From a checkpoint of a small masked image model.
Training: muon at rate 0.0075, 17400 steps, batches of 384.
Rows from block 9 of a small masked image model, named by matrix and row number. Each number is 500 + 25 x the weight over its row's rms, rounded and kept within 0 to 999. All counts start at 0. Numbers have three digits each. After the name is the row's rms in percent of the matrix's.
After each channel's rows are labels from the 100 images, of 14848, where the channel reaches its highest value: "top examples" is what is common among them. Only what is clearly more common there than usual is listed. The data: microscope photos of single blood and bone marrow cells.
# pw: pointwise conv (model.blocks.9.pw.weight, 192x192x1x1), inputs 0-191

pw.141 095:529490461464522525494510499511538499511499503444500520477463535491529491510498519529492485502477489489506489500511505473482503557566492500480505448506488486531508483504533474525456522517532505477408511479468512554480512508517499517521522515493500503503514478564515477495485424483472486558496542555533494486506470480471513503486517514485501506502487499499512497504494506477508498513532502546538516467517485486495483517533506482503479506503484487495501503453547497489498495505527471466484519493476519501503484484485483510484481507506479392486501525467483517495461519494459493460
top examples: smear: peripheral blood

pw.148 117:535488528522508470480535493492478508495506492506522556503462484503526526490499489524504533345519509526486509480501488474490475527501515511526516510517453503493484497508490458498575472508488482484510483495532483490505514561500508482483506497507475460504507488506499513508519518506532516540439502482486534502478490478533493502534488599497472487501515502494487497478506500505534477478527526482504503501533511518490536488462462498475471508500503511490465509514481498525496493543531527499500527527517489510501516493504532529522435497494499505483486505492508501488495504472465487478
top examples: cell type: segmented neutrophil

pw.124 101:486504542494492512505483528497415515479486483542537497460498486538467511485491516482484505457509521535560496499489509469559513478527523450476512506468514511522520516503536492543501487504509493547501501522526477468524492499492517481512504522508514470508491497509519503521496506486542492458531487518498510443490499511483516525505512496482495469580460456504468515477487523500561520515450491510543479480512517520506510503484468499508499505478514523489490513471494526537445570515499495488493500503434509478538508463484473514521507521497511505525482490510467534508495548511491479542
top examples: cell type: lymphocyte

pw.169 104:404499489539514492511531520495514519538518488493483561488476485505486534493492506488493521488479449451523489546522494456495489513471484485525513499434569465509534504511500500475485489515543499502517465507526505521534448481503501511524504531517484490514522471474524541494516494498534520516530465567476505508491575531468506521492526506540505501509470475505510518489543477497457453532522514465559502479482530487503481485500527484500493509498506503531506503504557509527503508504477506490546492517512489495498488492482504509521510513477495517523524506446521480472512494514489499484
top examples: cell type: lymphocyte

pw.153 107:460494516478525492511495506455489500510478492486624494485496513491505529478571488499455507510525491482457531496509510502492475515501484509513504519477476484507460543500472479474479530543526491528500511501501505488520450468512496498509499515552524539533511480519489502497482505514560508504542527485462469482499475485517482506498479500477496465510474523502518494515495478499520498533555493506481525494526513524499497505489452498478504531525513499539490498526525479557487480520476537490421495517506555541461491482497485479504442464498502492507504494499466514496545507512482478502
top examples: smear: peripheral blood

pw.184 089:491472503498496450495519502506536563471463482491462514494447535513516498499493483473483476495513445521453513535513486480492476517465474435483504492455533506506512526527461509492487518519559494522502453523475499499494487467498496504522501489491521473521468495484495516503478508513522501504501455492504477460512511461487482522516504553485483472489450522525512512539491495527579528507478472512490489501483503520503520494507500469444444521488525513511478495485501493490488502463475520500470541504515464488512496447486514497521551498522473507494501484493516495496502594464475485516
top examples: cell type: erythroblast

pw.110 098:508516475525490499478483519471507503468553506502529465489500513494522515478501508513522450524485490506492512534508521444484564490515464494498537497496520527518494482503495481509511486542501515512521483495501511488471518505508499513551492516479469524526536444533506476492476496533467495489483525479503517518512525547481547549500492506470512490523492438501539492513487500508469488553506513488499488496433524495497486513540513479465476491492510521494518496505514479493530471527476489520461474459521477484526462478532479558508528582502514474481488472448501445477521509524444513474
top examples: cell type: promyelocyte

pw.137 101:477526520478527508481515461517550545476502571503432509491560498499502521495531510494551483509461520474519505464501521555498518490431464480505515469499487458526484540494486523511531491490441486492500524494516512490465489469500501510488498504493529511509536468503497485518505493512558510497495527499459517511510584522470479490469505464549553514510491488489503479547510460487485498521466561487463487497495481500517512523490523458497533504524500510493506477547492496480512454511517455539492483487515493500524500502519462539503471480507504493509476487495496505501495504514487500496
top examples: cell type: artefact

pw.138 101:506483538502491508507454504550519480501476467472465517517475474497521489494493505451503500521497471483460465538497497512499506518494502513508503497471479514478485487484507499483509484501487500435494497494469518498479473461469491481508504502508534458493493498479505509514482445504494518515537455517514494489452511489493488479500468528518488489446460509510509528534497527519533474501517497492518501428511506498503502532515488565509499500510511500451468479480453458516571494470497471538494486454494496532480437534476453474487519533496568565473497487516526505470535481500511489527
top examples: cell type: plasma cell

pw.20 093:511504468529513485497473500517501457473470475484455480474475515492495505499494499499520500447479506462543502441498510486533487480513473478498531496492511490492496472493483530483514498507550464511515506513509546509519525517485499481473502501565544476508513476497472496486485496503488494488564497536501510476496535502481462496435500504512508485509459476518535478560525487492495489541540453480464521534457543487529533488513522490515486491486487502523507467507477504501522483494463514502528497427468504471476484479484498506477542476477484501492510503483513510494537494538491520604
top examples: cell type: erythroblast

pw.191 113:473497487512475500482507497530489486538450504535491491458456468460500508528545533529491523504497486473515504499524503511517494531489514488513475511499456516524521514553429513514518502497479530465476518491491461467509512518455526455461486499506493505485459505482549521529557522487476531521486531548510505487420496507467519478509506521498483474500447502492508527479529491503498505487499486515485532484505486520487497476519488503494529435500557506481496503437483507489566552507510523496530509524491523508543485534477547521480519490505495482508483490510491535483455497501487507498
top examples: cell type: artefact; cell type: promyelocyte

pw.117 073:460524471479501467501481546503518522511581501504469519562526489474514503511447501495484524446485521443511475505503491514496532511516516576512503477501505478527491510518468477492514479496461471503502479504490512502488486478495506466535494510469439513508503508510509509489503493495494517479459508524521476489505422453485533583508493507409501469489504531569508509474481476505527491478524464512499524516477491526487484491504484528505468482480504515490519518482488518431473500491456506520504491500514480498489505492493498527487498534512532518501488519487487516503498508500489481488
top examples: cell type: erythroblast

pw.104 104:473503500506523474538506512473508483497541518512510514490462535522488466470510461521496445486501537491536525509488491501487513477519525519529523500516506494530499466517495489508524542495482510543476471536533490504499501485484515545512507441519498480497518485488468473534567512505507510467492502566485505499485487512503512495452498487494497496512519497505508508439499502528464503479513499521537577526501513501540535508501508499491511507564499497438465517502526507498463503505518525423497535501505498477541532502473513528502495486509498454517500501527429555477488516467462494520
top examples: cell type: artefact

pw.173 101:517484477523513458487500489538506498508468524489503504439542491496494492466462510534523525502485467495503523536501566523494564519464495521539494516505515514497487522523460465466505522472486448478495575491510493459530470452442511496476492492519522489534512451496497495500499559519491523472526504487468501527496513487535501467505493496486468498513515517457514535492462494519534522497537508521490505527501472493499491528520551521519496512461482503525469492531536502494487527556486484497438515480504462487555510516549478500499507484506531501522490505503494499508508531492524513531
top examples: cell type: promyelocyte

pw.151 084:494537453495508498526477481499473472494502493478471531501542541480486468507509462522474509472498542526493517510529497508514541452499480470480505563494501490496446428483489572493480503516521491499477484520476502493509461551535504518526497488482502512528502477491483495502481535518513516481527489512510484487499483491551492482438480485497496488522491477529538454509478474509511481520498459548455452516430510475506526478520476460467533493468512491511495503501499485459477508492524516500545509441501479461493461507536493502479502517467489476495514504502472502531480515529474527496
top examples: smear: peripheral blood

pw.109 115:518459499483526528475533492529516521505496496515505498497515479530489491472490485506507527512471460515508503489491529498519491464543524524524512517529460500490428471472507518485484543472466511503590485455513494509485524486494501475463512481531511500505531520493514503467508504490492510503584490448476461523504527496503489503489493482483520514490518490489517480488431476508505509490455533513491548503510501580513483455474498473515545520504497499533485488470513464484488477529524506532484508477492531511531537499501497506507477477489509561476431502539471477519522508494494515512
top examples: cell type: lymphocyte

pw.159 088:487507514517518485479468522492540537514554481527533531539515483515533526494512482483486505509492529527490531483531510463472511519487474490515491491491513524531476535519448493507542487524465459470500501500510487490492522486494508496471516487515558488484490552515477475545620513475498513513506498500501515539466486489490485474468524470554498455490483498473549498460498520512506515539502509519491499543520477490487502534525494520489490475477525524520536472493503513493524529507504514503491556465508455545470464522518503507501488501495545526488520553469500509507468493477493520486
top examples: cell type: blast

pw.160 104:482497496453528493521487534519488502506470517500460522489483464531497527497487492487465475468536519496495487473512512521491513480545479504510528458486517462505525512513532506475479514443505444520526494468530521464519499487516499510499516490513470511505539442492541496450498499507514503520496461511482494496451500482527492514508505511501500486537542498532493464494524556542482466499493474483489504512483484496535507525513524541538456458470490520546486452497462501510520524485521482539483518489472477520546484494565536516497486464473484498492536492426453499463498537475500505501
top examples: cell type: blast

pw.13 115:509490495487505480506509483568516502483466465509509530499507486495574528468525509501470511473484465492496522436511490505506491510542482485514526514494512500502475510502526508502516502532489484518502501520486523512500507505467526438511535502480501504479492520512498500512504491504482508457484507503502518507492469490519501478503502501500489548461499532505529495520504532521523508523492540495510534497507534496487497480486475531511468497500509512456516447496502489462601471502487488496488520472507447526451509522517508527470481507510503505484511519503473508508538500519496491651
top examples: cell type: plasma cell

pw.128 095:489537527528497473503508534475485498505526473448531513499456529502494524472472516483476524519494497510511504509527499519509525514468520496500516459553505506456496509482520509516480533514449535430490504523464468505475462460442499543542488502491518464496462480544496511548461524488536507489494477499517501532519541482539521506528523470513492500498509498539531496538497450438454497516473496498486479476511494499483504497542506440473476494510508531463517484532516421501512506506460528519509483494488503530492511489517479501492536509491496486490508546527488528500498512485523525486
top examples: cell type: lymphocyte

pw.4 120:524495492510533496510495500510511546463521524489496494514512485476535544498490521500474492521525503502496530487555549515507490497518478526466443504475488508526500532486443501499412495493511515487503524487498522515574482472469500542477509505492516458516464449515476482515550475503479487514505520460472529497516499469487437490501470485518516483499506485518553492497501501500513487519473501490489499530496450467479526527495464474490464466517501513525520488516532498461498465508456487505492505466481478547508473480508495535482499517526574457491516475493476504514543512482486536477
top examples: cell type: blast

pw.105 113:476492521534532497496488516494490519519526486529465524482519486533517505540478503527537490528500522457504472493520502503517502516515476535512464493479520504462509498511491489505566540505524478462480514519498487515522466491496478515523500492505520496533496490465488500490505463510480495549538514501497501508477486489528480486494435491431502506513481510478491515537525523510467543518518476500492525451484608494500510520515502467420484517492526515476525498495505517501476520499524499459463505517500531508518509467521474503448489477572518540515504468516483535526477467474510510466
top examples: cell type: artefact

pw.139 105:504499522509495517512475492504454486513443507515472497508469496512483488504493506562542519445502491456509499502527501524555524488485509484512463499487542501522507505517508492502420481452508501525502472498477494482477495520482508570549536525471501542481538485487469503498508527490505500484477514490495490506446512522513503491490510523471518400524490532472492539458522517509534486461517524520497466500499503504470503483534461528493515463463540533479484490489515530516455530479491533499505508521492485516504511505508533492517502512484492520504463489538445514506463518507533500537
top examples: cell type: artefact

pw.97 113:447514518528510489510516507506509478523520464483497507556450468472499514483507497528495519531514498490506475505521492484478497481519524514553484509517485508512505514488503560491492517471504398483527492459457472462500480554450495513543472486481491489491489539435484523509570511546522484526460532495515534496518480504470491504521501498480529481489502494496503521490553532509511500529514509533505492528494554482473489478534490518517508461525500516499550497519501500528508496507483444497484445503505503501568494524523480519494501516522470532519490515508506509525527490476502492517
top examples: cell type: eosinophil; cell type: artefact

pw.129 088:508521479509505505424502518527513501530496519493469478515526467506525534456495492530531467556459523505507492478495492512492444493525493509472508479493483526498482513525481471496484551481494454518460478477502459542451499537499491463525490518520498495522530511493472501490456498535507511516484486526483518492494502485469476498508451473470486500510506497468498524478496511517508498461534535463461523531499466504494491476480520467475440478577476552535512532454475510526509522466492465483490499540497473528503512491473486524477537503499495489509499493504505508423524496502512467498
top examples: cell type: promyelocyte

pw.189 111:485522492480476490491471517469516502482496486491496511475526499503518485501512496526490525503481473495519475498512500514527502444532498504506501517508521513494472459506495475411459476522527509478496475489507492503503508457477503484531512475515517433511507505470509494505528508506507508485475502500509454490507489518530511469421466505445491502486508489466513478515498481507536473530466545471538479522498480534473485497538490476476555466498493490464475518514545500484489473449500472497458502506480502526486473509501527498503505541498512483546412521553549528477522497494542457478
top examples: cell type: blast

pw.108 098:463536473507486528488468495528534495523532518486477523503509510510525516521512482454509506474468527539511489514470513522470532558551491458506521499501553403511489512505490463443502500505478493499480519502522520455486448516493498472510497497497468492482509513513520503502471514509495515519431488478485483501504496502559528527498475534514465505527503493475486482509472500508499505518515569484508518491476531475510489503509511544508509520521497497517558481514416470503489524502462484494524483478494475503511497491481492529488510512497496501503498490425542494481528488538522486467
top examples: smear: peripheral blood

pw.112 094:439473511479479450504495497501465512461523528501478521482469499497468472465459502550560488478485498492504509482497541482517477496484524500483510512526506493479501488524481471494485531510484512498494494487505493525470486487446514573509516483508476503514548493471456524516535533490550481498480520528466535487492455500455493495486507480489479462526489480494515474538500552519494470501544474536511507505494507507493496495494482504488495474483499504472507527489521537495453516511457508494442512491480471504500518491491523493484564497443437490492486436515483482500532478488511475443
top examples: cell type: artefact