Weights of a small masked image model.
Training: muon at rate 0.0075, 17400 steps.
Rows from block 2, named by matrix and row number. Each number is 500 + 25 x the weight over the matrix's rms, rounded and kept within 0 to 999. All counts start at 0. Numbers have three digits each.
# pw: pointwise conv (model.blocks.2.pw.weight, 192x192x1x1), inputs 0-191
pw.60:484484559520505502507493529484450479494523509513537494501493491501510537485465485522481479487476468514496507497520505507532459501510522503531474512487480512537455491515508515557487455518530501489497533547478481524494487512506485525486491435515522538477486428537496465489496501477507507507515514534538466486469505497494529505485510514483520487540499504481480477520509490513509520495488479536484501493466490463521486488441501508529503501506503498488527506501510472462555500471499551511471476531499496468443483508480513534510487535476514490455485474507511493503516533461539476502
pw.61:497524469491462478495484541518508516483530485501471483501472514475508488474484553466517509529488495520481447496480482484548507510506487472468489498517493497531510508453498525490511484481484510469507454511521526531498530511473524493518494528541520510462511482474529442441511522514518451504515498529466465519528511474505438536528508494495506502515491497518508515510476517441504501443513536498507496504526499500520493529504478503498420546512478493506529526487532520536493508516515526508510521467486525539530564465489550472504585514508481474494471498616517487538500505477517504472
pw.62:475537500481503508520462472500474516483512510509486507483489477495529513496539498515494487488529534486521490504493461550507499496502445532492492489493497491500520513487488482465513512514536504502532514491470484494503446532491494477569537514520477521514524515506522479499533521468506448479519516467484510499488544476465506509488471487503474499449528488512529503500492499482498487504507497484539512466506489533519516482498495508499498522504506474488491506532474489532491454467507501512514480509471499490523499535467491504494480519532516534446538482469515523514485509545502487503
pw.63:502507527473528505514502492494508513515503478516494448532502507471484513494465503492498456494473504525526491494483503498495504463506540480482467490495527498478452513526478492520468527545519494516517501517546513504482513516504489532498478479500462486466479508444443504470497508497484498461548484506475514533472519493485512519541491501469520510519472585530545583493517481514477449508482487493487513481501487535524493501470517491454504482508479527529507503495667479522511501511475495498455481522496520454469531508524480560494491499479456464518488502515487499476514494503503478495
pw.64:526513539490485515523494509477515482490522468513533491527516516502506510498521510491514526511484497500522503452471455530528509473493471501479474451467506547460470553514504461491499470518496506524478506526485518471488486489495443519474476518471455476549494517496524501467503503543482490445486502505488509500547501430503503483515446511476537519509531520513529482467546511493493479533509499529499509516549534516508506477489494521497532491535497460507543490494486434497495466444522498540502504495490503472510458480492476500491459494501498501492490480528426499453493553474494481522
pw.65:485498528502501474549507535534459508469493507475525525483476482500499490490515503468523474487503482467520462497501512509505472496495510508492537489482531475494470492520502469485505478501474518521467526506499528501500489501517538499468519486515517436518540494472511520522502463502493457485502484518512521531488496520476497490480507485490477515471508495486514490496493541520499519505491499517520518533514488497450549518483505512513521511493486511494479533488519521472480469484485495541508500467449504489540462537530460519534515500497470505484505466517547516512491506475571483487
pw.66:529513517515492486498500522460482441544479520473503464504496506517487515506501514503529494461513514451452497511527502492493468473487506489472597486471504485485545508530538475511489500538477501446517527514519496440504467487519524488461498488517511489499524531507525483484513493493508474513470543513490508506492496506538516433512500517515528487472508515504458495507517490563439481502466537490541518496465442498492473535513510506518499523526540474510489513490476499480492510495525504520524499528491449506414517516478489502494504480449527523506505479503532511455525481545529472476
pw.67:501506547512505521466493512498506461488447483490493488488444517517471507501491519511508495514492509503484493513452497523474498487493435493502480488519525508519503497507540464514492502528479539586500496532486474525506499477525478495528485460504477466487516538505499500472484513504513527478482518483511516487498497506501535475502531502496453527488443522508512480528508540488506489504487514481549504499514491527512508455509466503493509493520501506487474555518481513445516541506505496491503499501516490510497473499493504519482501489481514477513432478512484516511498451485452492505
pw.68:541526503538423528513442512488448502509489495521518462475579498494537519483457480524483498459455442508487479492510460501511495511514439476502499478499509469475573511542551495528515535500523506501513506503490514482519525566461515508495494472572474507495507558466518486490474489484486514506521479505451502520490515464487470477453484505481468538451503485509511542490524516491551501527491484489528503504460481486504504460484493495502497497507507498488508530487502509483542550493495528488531521503508505501554530502487516496473494517519514477487438512460530482527459534480422480499
pw.69:536544482505508529494477514507494474480511497505516522540539513490499519516420512476508487497488485610529478458503517502462556446524483481512490487482478489503507484462501513451517528557471521481503501493459492481484542529499502492502457548500497493521496469484513518463458497456529496473491452525496489457490514476516481542476494484546499513504469517466474486486557454494543498480521490501534549472484495526501472507531500489513534505476504486552497487532521495471504481517531520525514481481497486485486462490471518486535541490494517487509478493502522511504540511459521509509
pw.70:479506515502461490477503508484520473487495487491527498469489535494525503503511512528491497489517497482503515497477503486520475500519463525500545444539492499507487532541498486547483528523531502492506527497508480499505468516448447485517497531498514505488497477520490509501524478480512500544448483501504513510520493431513474493496462493508516461498490497501496490487464488485510490554514506513517463512477516451491527510505545546496496526540524514498486521508542454522465451533499457514469517544495498496477447529509508512535494484541486517471474495460459472566492527520516525494
pw.71:491553474483501505510490426489473468502497486434492528528514497505493473481479476471503543524459500447526491493501511536535511519493483489498497501577511507448453532508461498493528531472510502497505492512489516495573504494508468487494490494511501510482538497471438490443510508506475494480526491487567510487504491511505498532501510476502556462498497562540520528498477493474481541495522491524508501505507472505517477518514486531508519513451470512541526498487488573495509496511511457487513504507504484512495470517472489520507529509495486484499471498494513522517494494485489516474
pw.73:517531480506521497556487465493479502507499509485502533505498487513478491502511438514513525495505499507488506457469540492524499492485471504513498540511523542507521489537488500537523495499496500492489475467528502519518504452567534509520482512475463514451467478474482529429509497524503478477512543511491541498502514562489554504511493523456499473524513461510438524511483467477492492510499496449520453492542484478520504495492497525527518503523490566491469468509512494466542557520520470483538454524561498498513535525513505510475528459527489490467521489491534502513519488517525488531
pw.74:455530522505469503468478478476491494486464507492513467517491508452550465492499518468513519503494464482524465495516486494466542488457495550505465501473480568526511479549477466463493503484494489512515479503510500491502478469486518502479512476463453531552500535517528489527481514489464461485521509460561526475530530512467480516484484510501468502491515518481513492478515482460520495497481546532516506490503490506533484486494530500508468480480522519464536526516454523508442468480514521526507552495441489524506493530487485499479478522512474446487505510505455482506431508525547498552
pw.75:493516494473489493469522443520485500495484490489507457549534503436539489450531454493420500503513466506534466526455426512466505525532489536541491481494506513453490500488515511514484514485501471514526487553521534554491490507505475482488502464522481467530481493527542497520492471498522457520498521490482512510534498496512499497482499519484540550541545517505518460504526509521509492494445459541466481533511510525478479493470550510520533514482503507493526489458501512513488468509514470551518493519490490501551535518518497492477518469514494511450523485512522496520526506456509517520
pw.76:485490476519505501515520462518521502491463532526560492496523472531526442535535494509512481494487454494520493475517506504467530532497533452532524489522503498471477548490464493497442507528516490477503515522480528501500524494545500480500491522501505468484467528483510490450500485512486550501492515466514486511566507525504473506525478524486483521511488532492519511487511499452505527478443522528477507489478507477513472498548552513488509465476510502500466517479510515495454460517530505464504536473492492518543457497490537509515512501483526514482505499499530477494524533511499493472
pw.79:514522505532515459526497515464488502553483559491492502485484488502521486511540512474484501507461536498510488505512472496542528517513486523477438506535469458479492509470470498498481495511492476492506522490503515472488495490481571485532478493513502497505489503513496462500551508450480489542515453480448510511504542523491480482487472442504483464498504494505511509515477460505517536507541543487461494518465461489502540489449483458520472485499502518469504537541487491518513480503502512485501524478494502486566494482502498508514490525517512460457496490506525479497467470540479525460
pw.80:487507498457504513498510535515502515517529469484489528506461497513494478459476520493512484466490465460489491506501481512505482484462468466478515488502489498473467489522485509501496529486452537486486491506516487464543513492495494486494531478527555519473553507485514518480500471522478486511474490506501513495477548513512501522513487495483528483522493513500502503515508507480461536488518490497504485541496487487505511520496474507513503547492508467477485516508497473480491515521491482486410514491540468475442488549472522513470520485549548544496490498515531532520547512510512519468
pw.81:499523510451496535500496496492541488508479519436525494573490526486504469508522470468566512587517488498485487510500472482514468518489514492491470495530487462535547474448478505571503453471498513513511483513506493464498478507497568474475501463499476504459502503494469487490499488507506482501479499520489498574504497479501503473503531479534443503515501480490467478480479499515509467498503514492480543508508499489474497497515497524496518521440503464518451474520511467501465469510491511473541476492496501488484506536500518536509508498494526505494507474514529500479546517476494494476
pw.82:456485548523487473484440512497511488543502505507502493514523502550456514521581539541499488512493515514508456513490482497469487480464489469490495484524473513504477444534528530445467492451500455510491529459478513514532525502464499494456544489523497490519517500510499481510501520478515498537525484492550507480462537493466498518479486530516508510530495492497537480506511512550547475497542523470444520502529501517485464460490526476537485474540534496499516496462488500561460558506504504531480495478520494506497518509527473503459516467505525508508518524505469505504502492484468517536
pw.84:490532487508472481499517496508527497480504503519485515479488491556419500531536510495544508463492485494495475498509508491512494486502472483475490569500490520484509504469540479509520537448543490507528501496470488509484533497452510526524515475500511532470468504507526502497502502516502481507478502508507510529507507487525497483489479489497489477524476550510458477486465484503518493467469493497502510492508513495406504473507492500506476495534492452527485486524497483543518509515477492492538551491535470494518494457506520511514479486481532498513497485485502491526522496503499491514
pw.85:500541435514530506505485502465451503505586501509493510488505552592622487489488505545548462518476503504513516499500489496515482496487515500503515519506471497479527509496470497537478479527522495508510534526471482509521495489511532511479526487516516460493464492503516503499491498503497491502484506499480486506508496495476519460514522519502467485482500464515501425495524510535509513486472514519510437480485498614536494474482510494502499485498543548475437483513526476500472463494494488490520502463515462515489490518504485486519492522510545513502474472479470508555486473492506520508
pw.86:491498489483484472477522448507497513463507529473477476478494512489438531505502490475449565487501542528489516498504509477494504497472503482469515493505506530573465491558474535430482499490488474490567484473490523493508518514452472495560527457443555479537528509477472507479495498479455493525525491469548489477479499487504526498536488523515439530485515532518541465495473518579505503503478502447550541483508493501426504475519493521481479460503462502502564496499476548541526573502481493510441464498467488476501517475506525505512491470515495520489476504475519486507510511516496497471
pw.87:508505467478540498496450549513481502525499514477471510546500483478457461523469492496496464491526544513508507505481474495534522471498481530487516500491493467519531503512515518503528456487506533545513501462526458514503499509476475491496471507509473557488526479464536497492515476438527501531498474479509504519473541510506488507486482481461510478470540549501536466483454469491500472507502484465523474485513408501498471502528487479482519520440475524505543476504504488530491513473490480496494484508468534486502566514508522489507529443510482525519513496489489493482462477547449507528
pw.88:510538515482521510506538507463481508483519494468571509501462520444516496499516475472512521495461477500490562476510504491511485492509485512498501486530480503472540506495510492519492503511507509497535497497476476516450530529499508475472524512483490496523492483497499474655495464495464485516494492513454482485457499515470484490496496513514532509517486488513502513476502477518518475512524514524527520482498511504489491540501510530509539528504473497499476479493493495488506486530439504486486489544507491471537508462489504480472490461492492498469497516508487520499496482498505452459
pw.89:475533493481448449546513528538503517528523510514517494504479481536495536529461507499537526482489498478498483504463522504537425486534576542517572482475518483505482543496516505491484526484496493497487515521478506504478483485467494456495518483495577470512501475468510496482509521488509445512495486531480558516504496484486476465527549478467479515504496499509504457481481514504551495525528493504517521510512498465516534419546517511438512471470500521472492512509488504497490485505463469522499514481498483484499496513526507492520462542520520494495494517510496487445525491517470507508
pw.90:525491502494545445493488524470482468520468492543513493495504510462527525449512479496512506475470524513515492520500580516504484477484540506471444517454489485496497517526546502489522501474503506511516479510515477483522556533535485502497533524451502506470501558480471483503540490501513483503482517504489505504531521511476487496480529461492514480468519472512460480485508532478491496453493465486531511530566485485493482505501487459498501497502507489511458461503468501502472501497479513483497509495497539498529469495488519495498492502543515496501510473488505480564489474490487491471
pw.91:468522510495505507528470508475510494505490470496487508510512535464513515487494529509509693473497472500495537487493499509483503469494500517506470501479542533496502520507502527502492512543490512497520494508546536485480487499493473491477499546469519514502514510474495496490495513492510503507459510532487506521523465496510511490499502537489476458513470527526576475476511496503496470479486490498513476464501465396464491524491501494507481470491460504496490477493476479479500523487484495559422517489533512451495477524483507506471480509503492513500478485487477521472503478493510480504
pw.92:521514504506552528479457536534499501500506506524509503512579524495495467514481499515463503506423479486520519505483528521465465519508509511487514476483482532533502466537485494556506500511466515536485507490499509522518512521489492446491511527490518511456482502457488495536457502509494456479427531480482510539487474527522499514480493483493504510468509486502517448507489474525475516488480543486477490487489446485514472503504490512502493549494500503483490507521518519502452495518481466506546522536490477478469517527521516496514490456480463519477525510526535467538518549546502483517
pw.93:501527519588505504489517513505445506542513418498490500591445501467504474524504487514491452510512497506489493482480525507501484506488496513484552497563486495497530506527467510541506451445497515528527487525457498440536479519488465467505496493474505494509544479451497529504487473500491556523493516512518550510503546475496463519507485493469514525476492490495525487481525502482577461454516456521501530458476499541502513522530495509507473500503479502500516495518503506492503489523489528496473458475506571507518503503593502469534501503454478453484514484505505468484478482484489479503
pw.94:476534475492501519482493491494479504506502499480505507465500492492506487499469508472531513536461495475494484517503519499506509459476493527493501486508514498527514505551497506473517496510496472490542486516463510462514500541531519507480540478499486433512442490503493500515510496488519491520507515463526482494471523489474500520521504502504523505462501520502521506497491503532480536454508514506529515523461520483516481524456488488493475502523489514513486515493509538498478539523503512527482479506562496510521510553491520505473498490518476487500479486484486501500547521482496484501
pw.95:491536500492494539489498451504477518494517523532545491503513491550524482473476463474538489480463586520526514484513469521525499493482542488444517472442455438513507446520508495494474475496515478477523503519464514470510518493477520482476443464488559523528484483489484525493548412490459579498477455558463508496541525494456499499480488515474510504504506497497522460502486466494519480495473483460487467507481490487529540482534508507492451494469484551479498524506506474509499460500442512535509524517508486487507495491551469485554448540470504489534497477518470492525543564513487516532
pw.96:495510460486482503469597527471467498499505478471475547524515499503504476492520427509491492518550495437499482528464526503476497540484521538481489496512471488506518492499512489488482530495490485558494480528535485533518470511465495477454503471480480507479500498469476508501501486493509500483520516500501506475523497491485458528491484528513491536493501517497516540517496478511561500477485463567473537468514500504502561487510479486507508492508480502492520530500472524493466526502489523526512507511523450463533478480495495525524494463527486520473514464510462497500490491523522528545
pw.97:529523476552514476504473518471491471501506439501492460430479532479468513482460449489527502457486492520474511494513523488563501457494514498503531522513498489519507499456492511537477517505504515498485509516517517533518515487527502556511485542530481488483473518514476469517511483495481479492514505516529503501542493477465475520503506520455518492501497529491526511478494459502483501477509483514494525497518477522500519517529474515522519510514515501489474503496518500524505488502460492509505491517499475464495511505507468486502532511492482504506501470512495513510484482521502496504