python train.py --loss="l1" --optimizer="muon" --momentum=0.95 --warmup_steps=3480 --weight_decay=0.03
Rows from block 8 of a small masked image model, named by matrix and row number. Each number is 500 + 25 x the weight over its row's rms, rounded and kept within 0 to 999. All counts start at 0. Numbers have three digits each.
After each channel's rows are labels from the 100 images, of 14848, where the channel reaches its highest value: "responds to" is what is common among them; "peak at" is the part of the image that holds the peak. Only what is clearly more common there than usual is listed. The data: microscope photos of single blood and bone marrow cells. In brackets: how many of the 100.
# pw: pointwise conv (model.blocks.8.pw.weight, 192x192x1x1), inputs 0-63

pw.57:498525504474497471485513545504516488527465498501487488486515538550450503463492488447484500488522491483469506548507482511477491523485518506496514524494469472463460452509526464490505463487492506
responds to: cell type: artefact (27)
peak at: middle right (91)

pw.45:474498545487497496506519504515489504477496512486457547527553490478537495480498563481534506513503464510508507494515465514487528477499516485509476517519482477543452487468468517541504487496477500
responds to: cell type: lymphocyte (35); cell type: erythroblast (33)
peak at: centre (86)

pw.90:490510500505503529524488493505483498487471508485432494462479495480515522522472497496479514474517501503530569488410535470477492490494428466503483476522535501506483493502568547519485517461470516
responds to: cell type: artefact (76)
peak at: centre (90)

pw.95:516510507489515503499485522496496490460450468497473516510461487531486478479524508553472514565520522521520498489488496508511445490462491493500491438486487506496497447505495493540514499491477484
responds to: cell type: erythroblast (56)
peak at: centre (73)

pw.38:482495494529465456494537496494473558504538455494479497494517504477477504488503533492540501463503500504474533488534548506511529492500516471490474535521489485524502500471443523472493548481503496
responds to: cell type: segmented neutrophil (51)
peak at: centre (99)

pw.188:532431519465492491563500495498516520512516497496492487490552486519504507506490525498494511529489472532513518504510523506522463532491489494505501538508511496515491497535498524489486489461478473
responds to: smear: peripheral blood (83)
peak at: top left (38); top right (26)

pw.68:459493510485459499500492468552502483494466525541428473467525566499502480501507537562515497516524524503498510505506502526451500500440524493472508440539480506517530493509501562494518490463486470
responds to: cell type: erythroblast (55)
peak at: centre (81)

pw.84:489481498463501484439562482515484492530477497519491530500525502514482510493470513524503495515518495528542506485507493457520495481548564520482487530527495496503473480523525493507496491502491495
responds to: cell type: promyelocyte (31)
peak at: centre (72)

pw.185:503495519498483500515518487457518471534479506481521506465563474518495494515556515520505494497506512474504476568461521511497513549520473506510476545493470569498466535482515481512538474479511482
responds to: cell type: blast (28)
peak at: bottom centre (87)

pw.111:489479473494533528516521485519508518506497458495518496497470504505518482477484547439546495486493443504517512502473469496530486478493481494531487509493493455476428529522442495531527503521490486
responds to: cell type: segmented neutrophil (52)
peak at: centre (63)

pw.58:489464514513494503522509558524517523518545512469468456484508497514486507437459526523539502500471452513510497494522479501483560476468494534554531499533505488487480432496498513526507519511489494
responds to: cell type: promyelocyte (25)
peak at: middle right (62)

pw.118:520521461495470480493494473519518440520509478471447549503502503500481494482472532564466499525526471580483467492537491501482484518506512500505494484495488510508509455503518505466503494515516498
responds to: cell type: erythroblast (35)
peak at: centre (75)

pw.4:480470480457467498524497507489566538475501501485504487472545483488466548481513497524501500493531474485503500510498494502499479508511501537538505498523489464472490541488486480522533476513534494
responds to: cell type: promyelocyte (29)
peak at: middle left (65)

pw.132:501530513507520490506504461516489493491460501497477504534489544504516503526507550496495506475467486516502465490523551454517465514535520487462510498486527519491496484522470513555517494511490523
responds to: cell type: promyelocyte (59)
peak at: centre (88)

pw.178:465508485496551485520508519478527468538506472495482551492542480480461488498506501490478498448506522491460475487511507528470498528477496492492528473480498502513507486528511519518495489481502488
responds to: smear: peripheral blood (89); cell type: segmented neutrophil (41)
peak at: top centre (31)

pw.128:495500469487514487494515503518530524447464505483460499488525569530476520551505438482536491500496494530508526513544477516483496507516511549532505514502509503519566516525496498543438499499499463
responds to: cell type: erythroblast (33)
peak at: centre (64)

pw.136:491478527498500467515497558557454508517525495489499511493486488548528507488555497503501507483491483531520493515495506525483508501461493518457478504550502526481509500499473525494405501512479503
responds to: smear: peripheral blood (39)
peak at: middle left (60)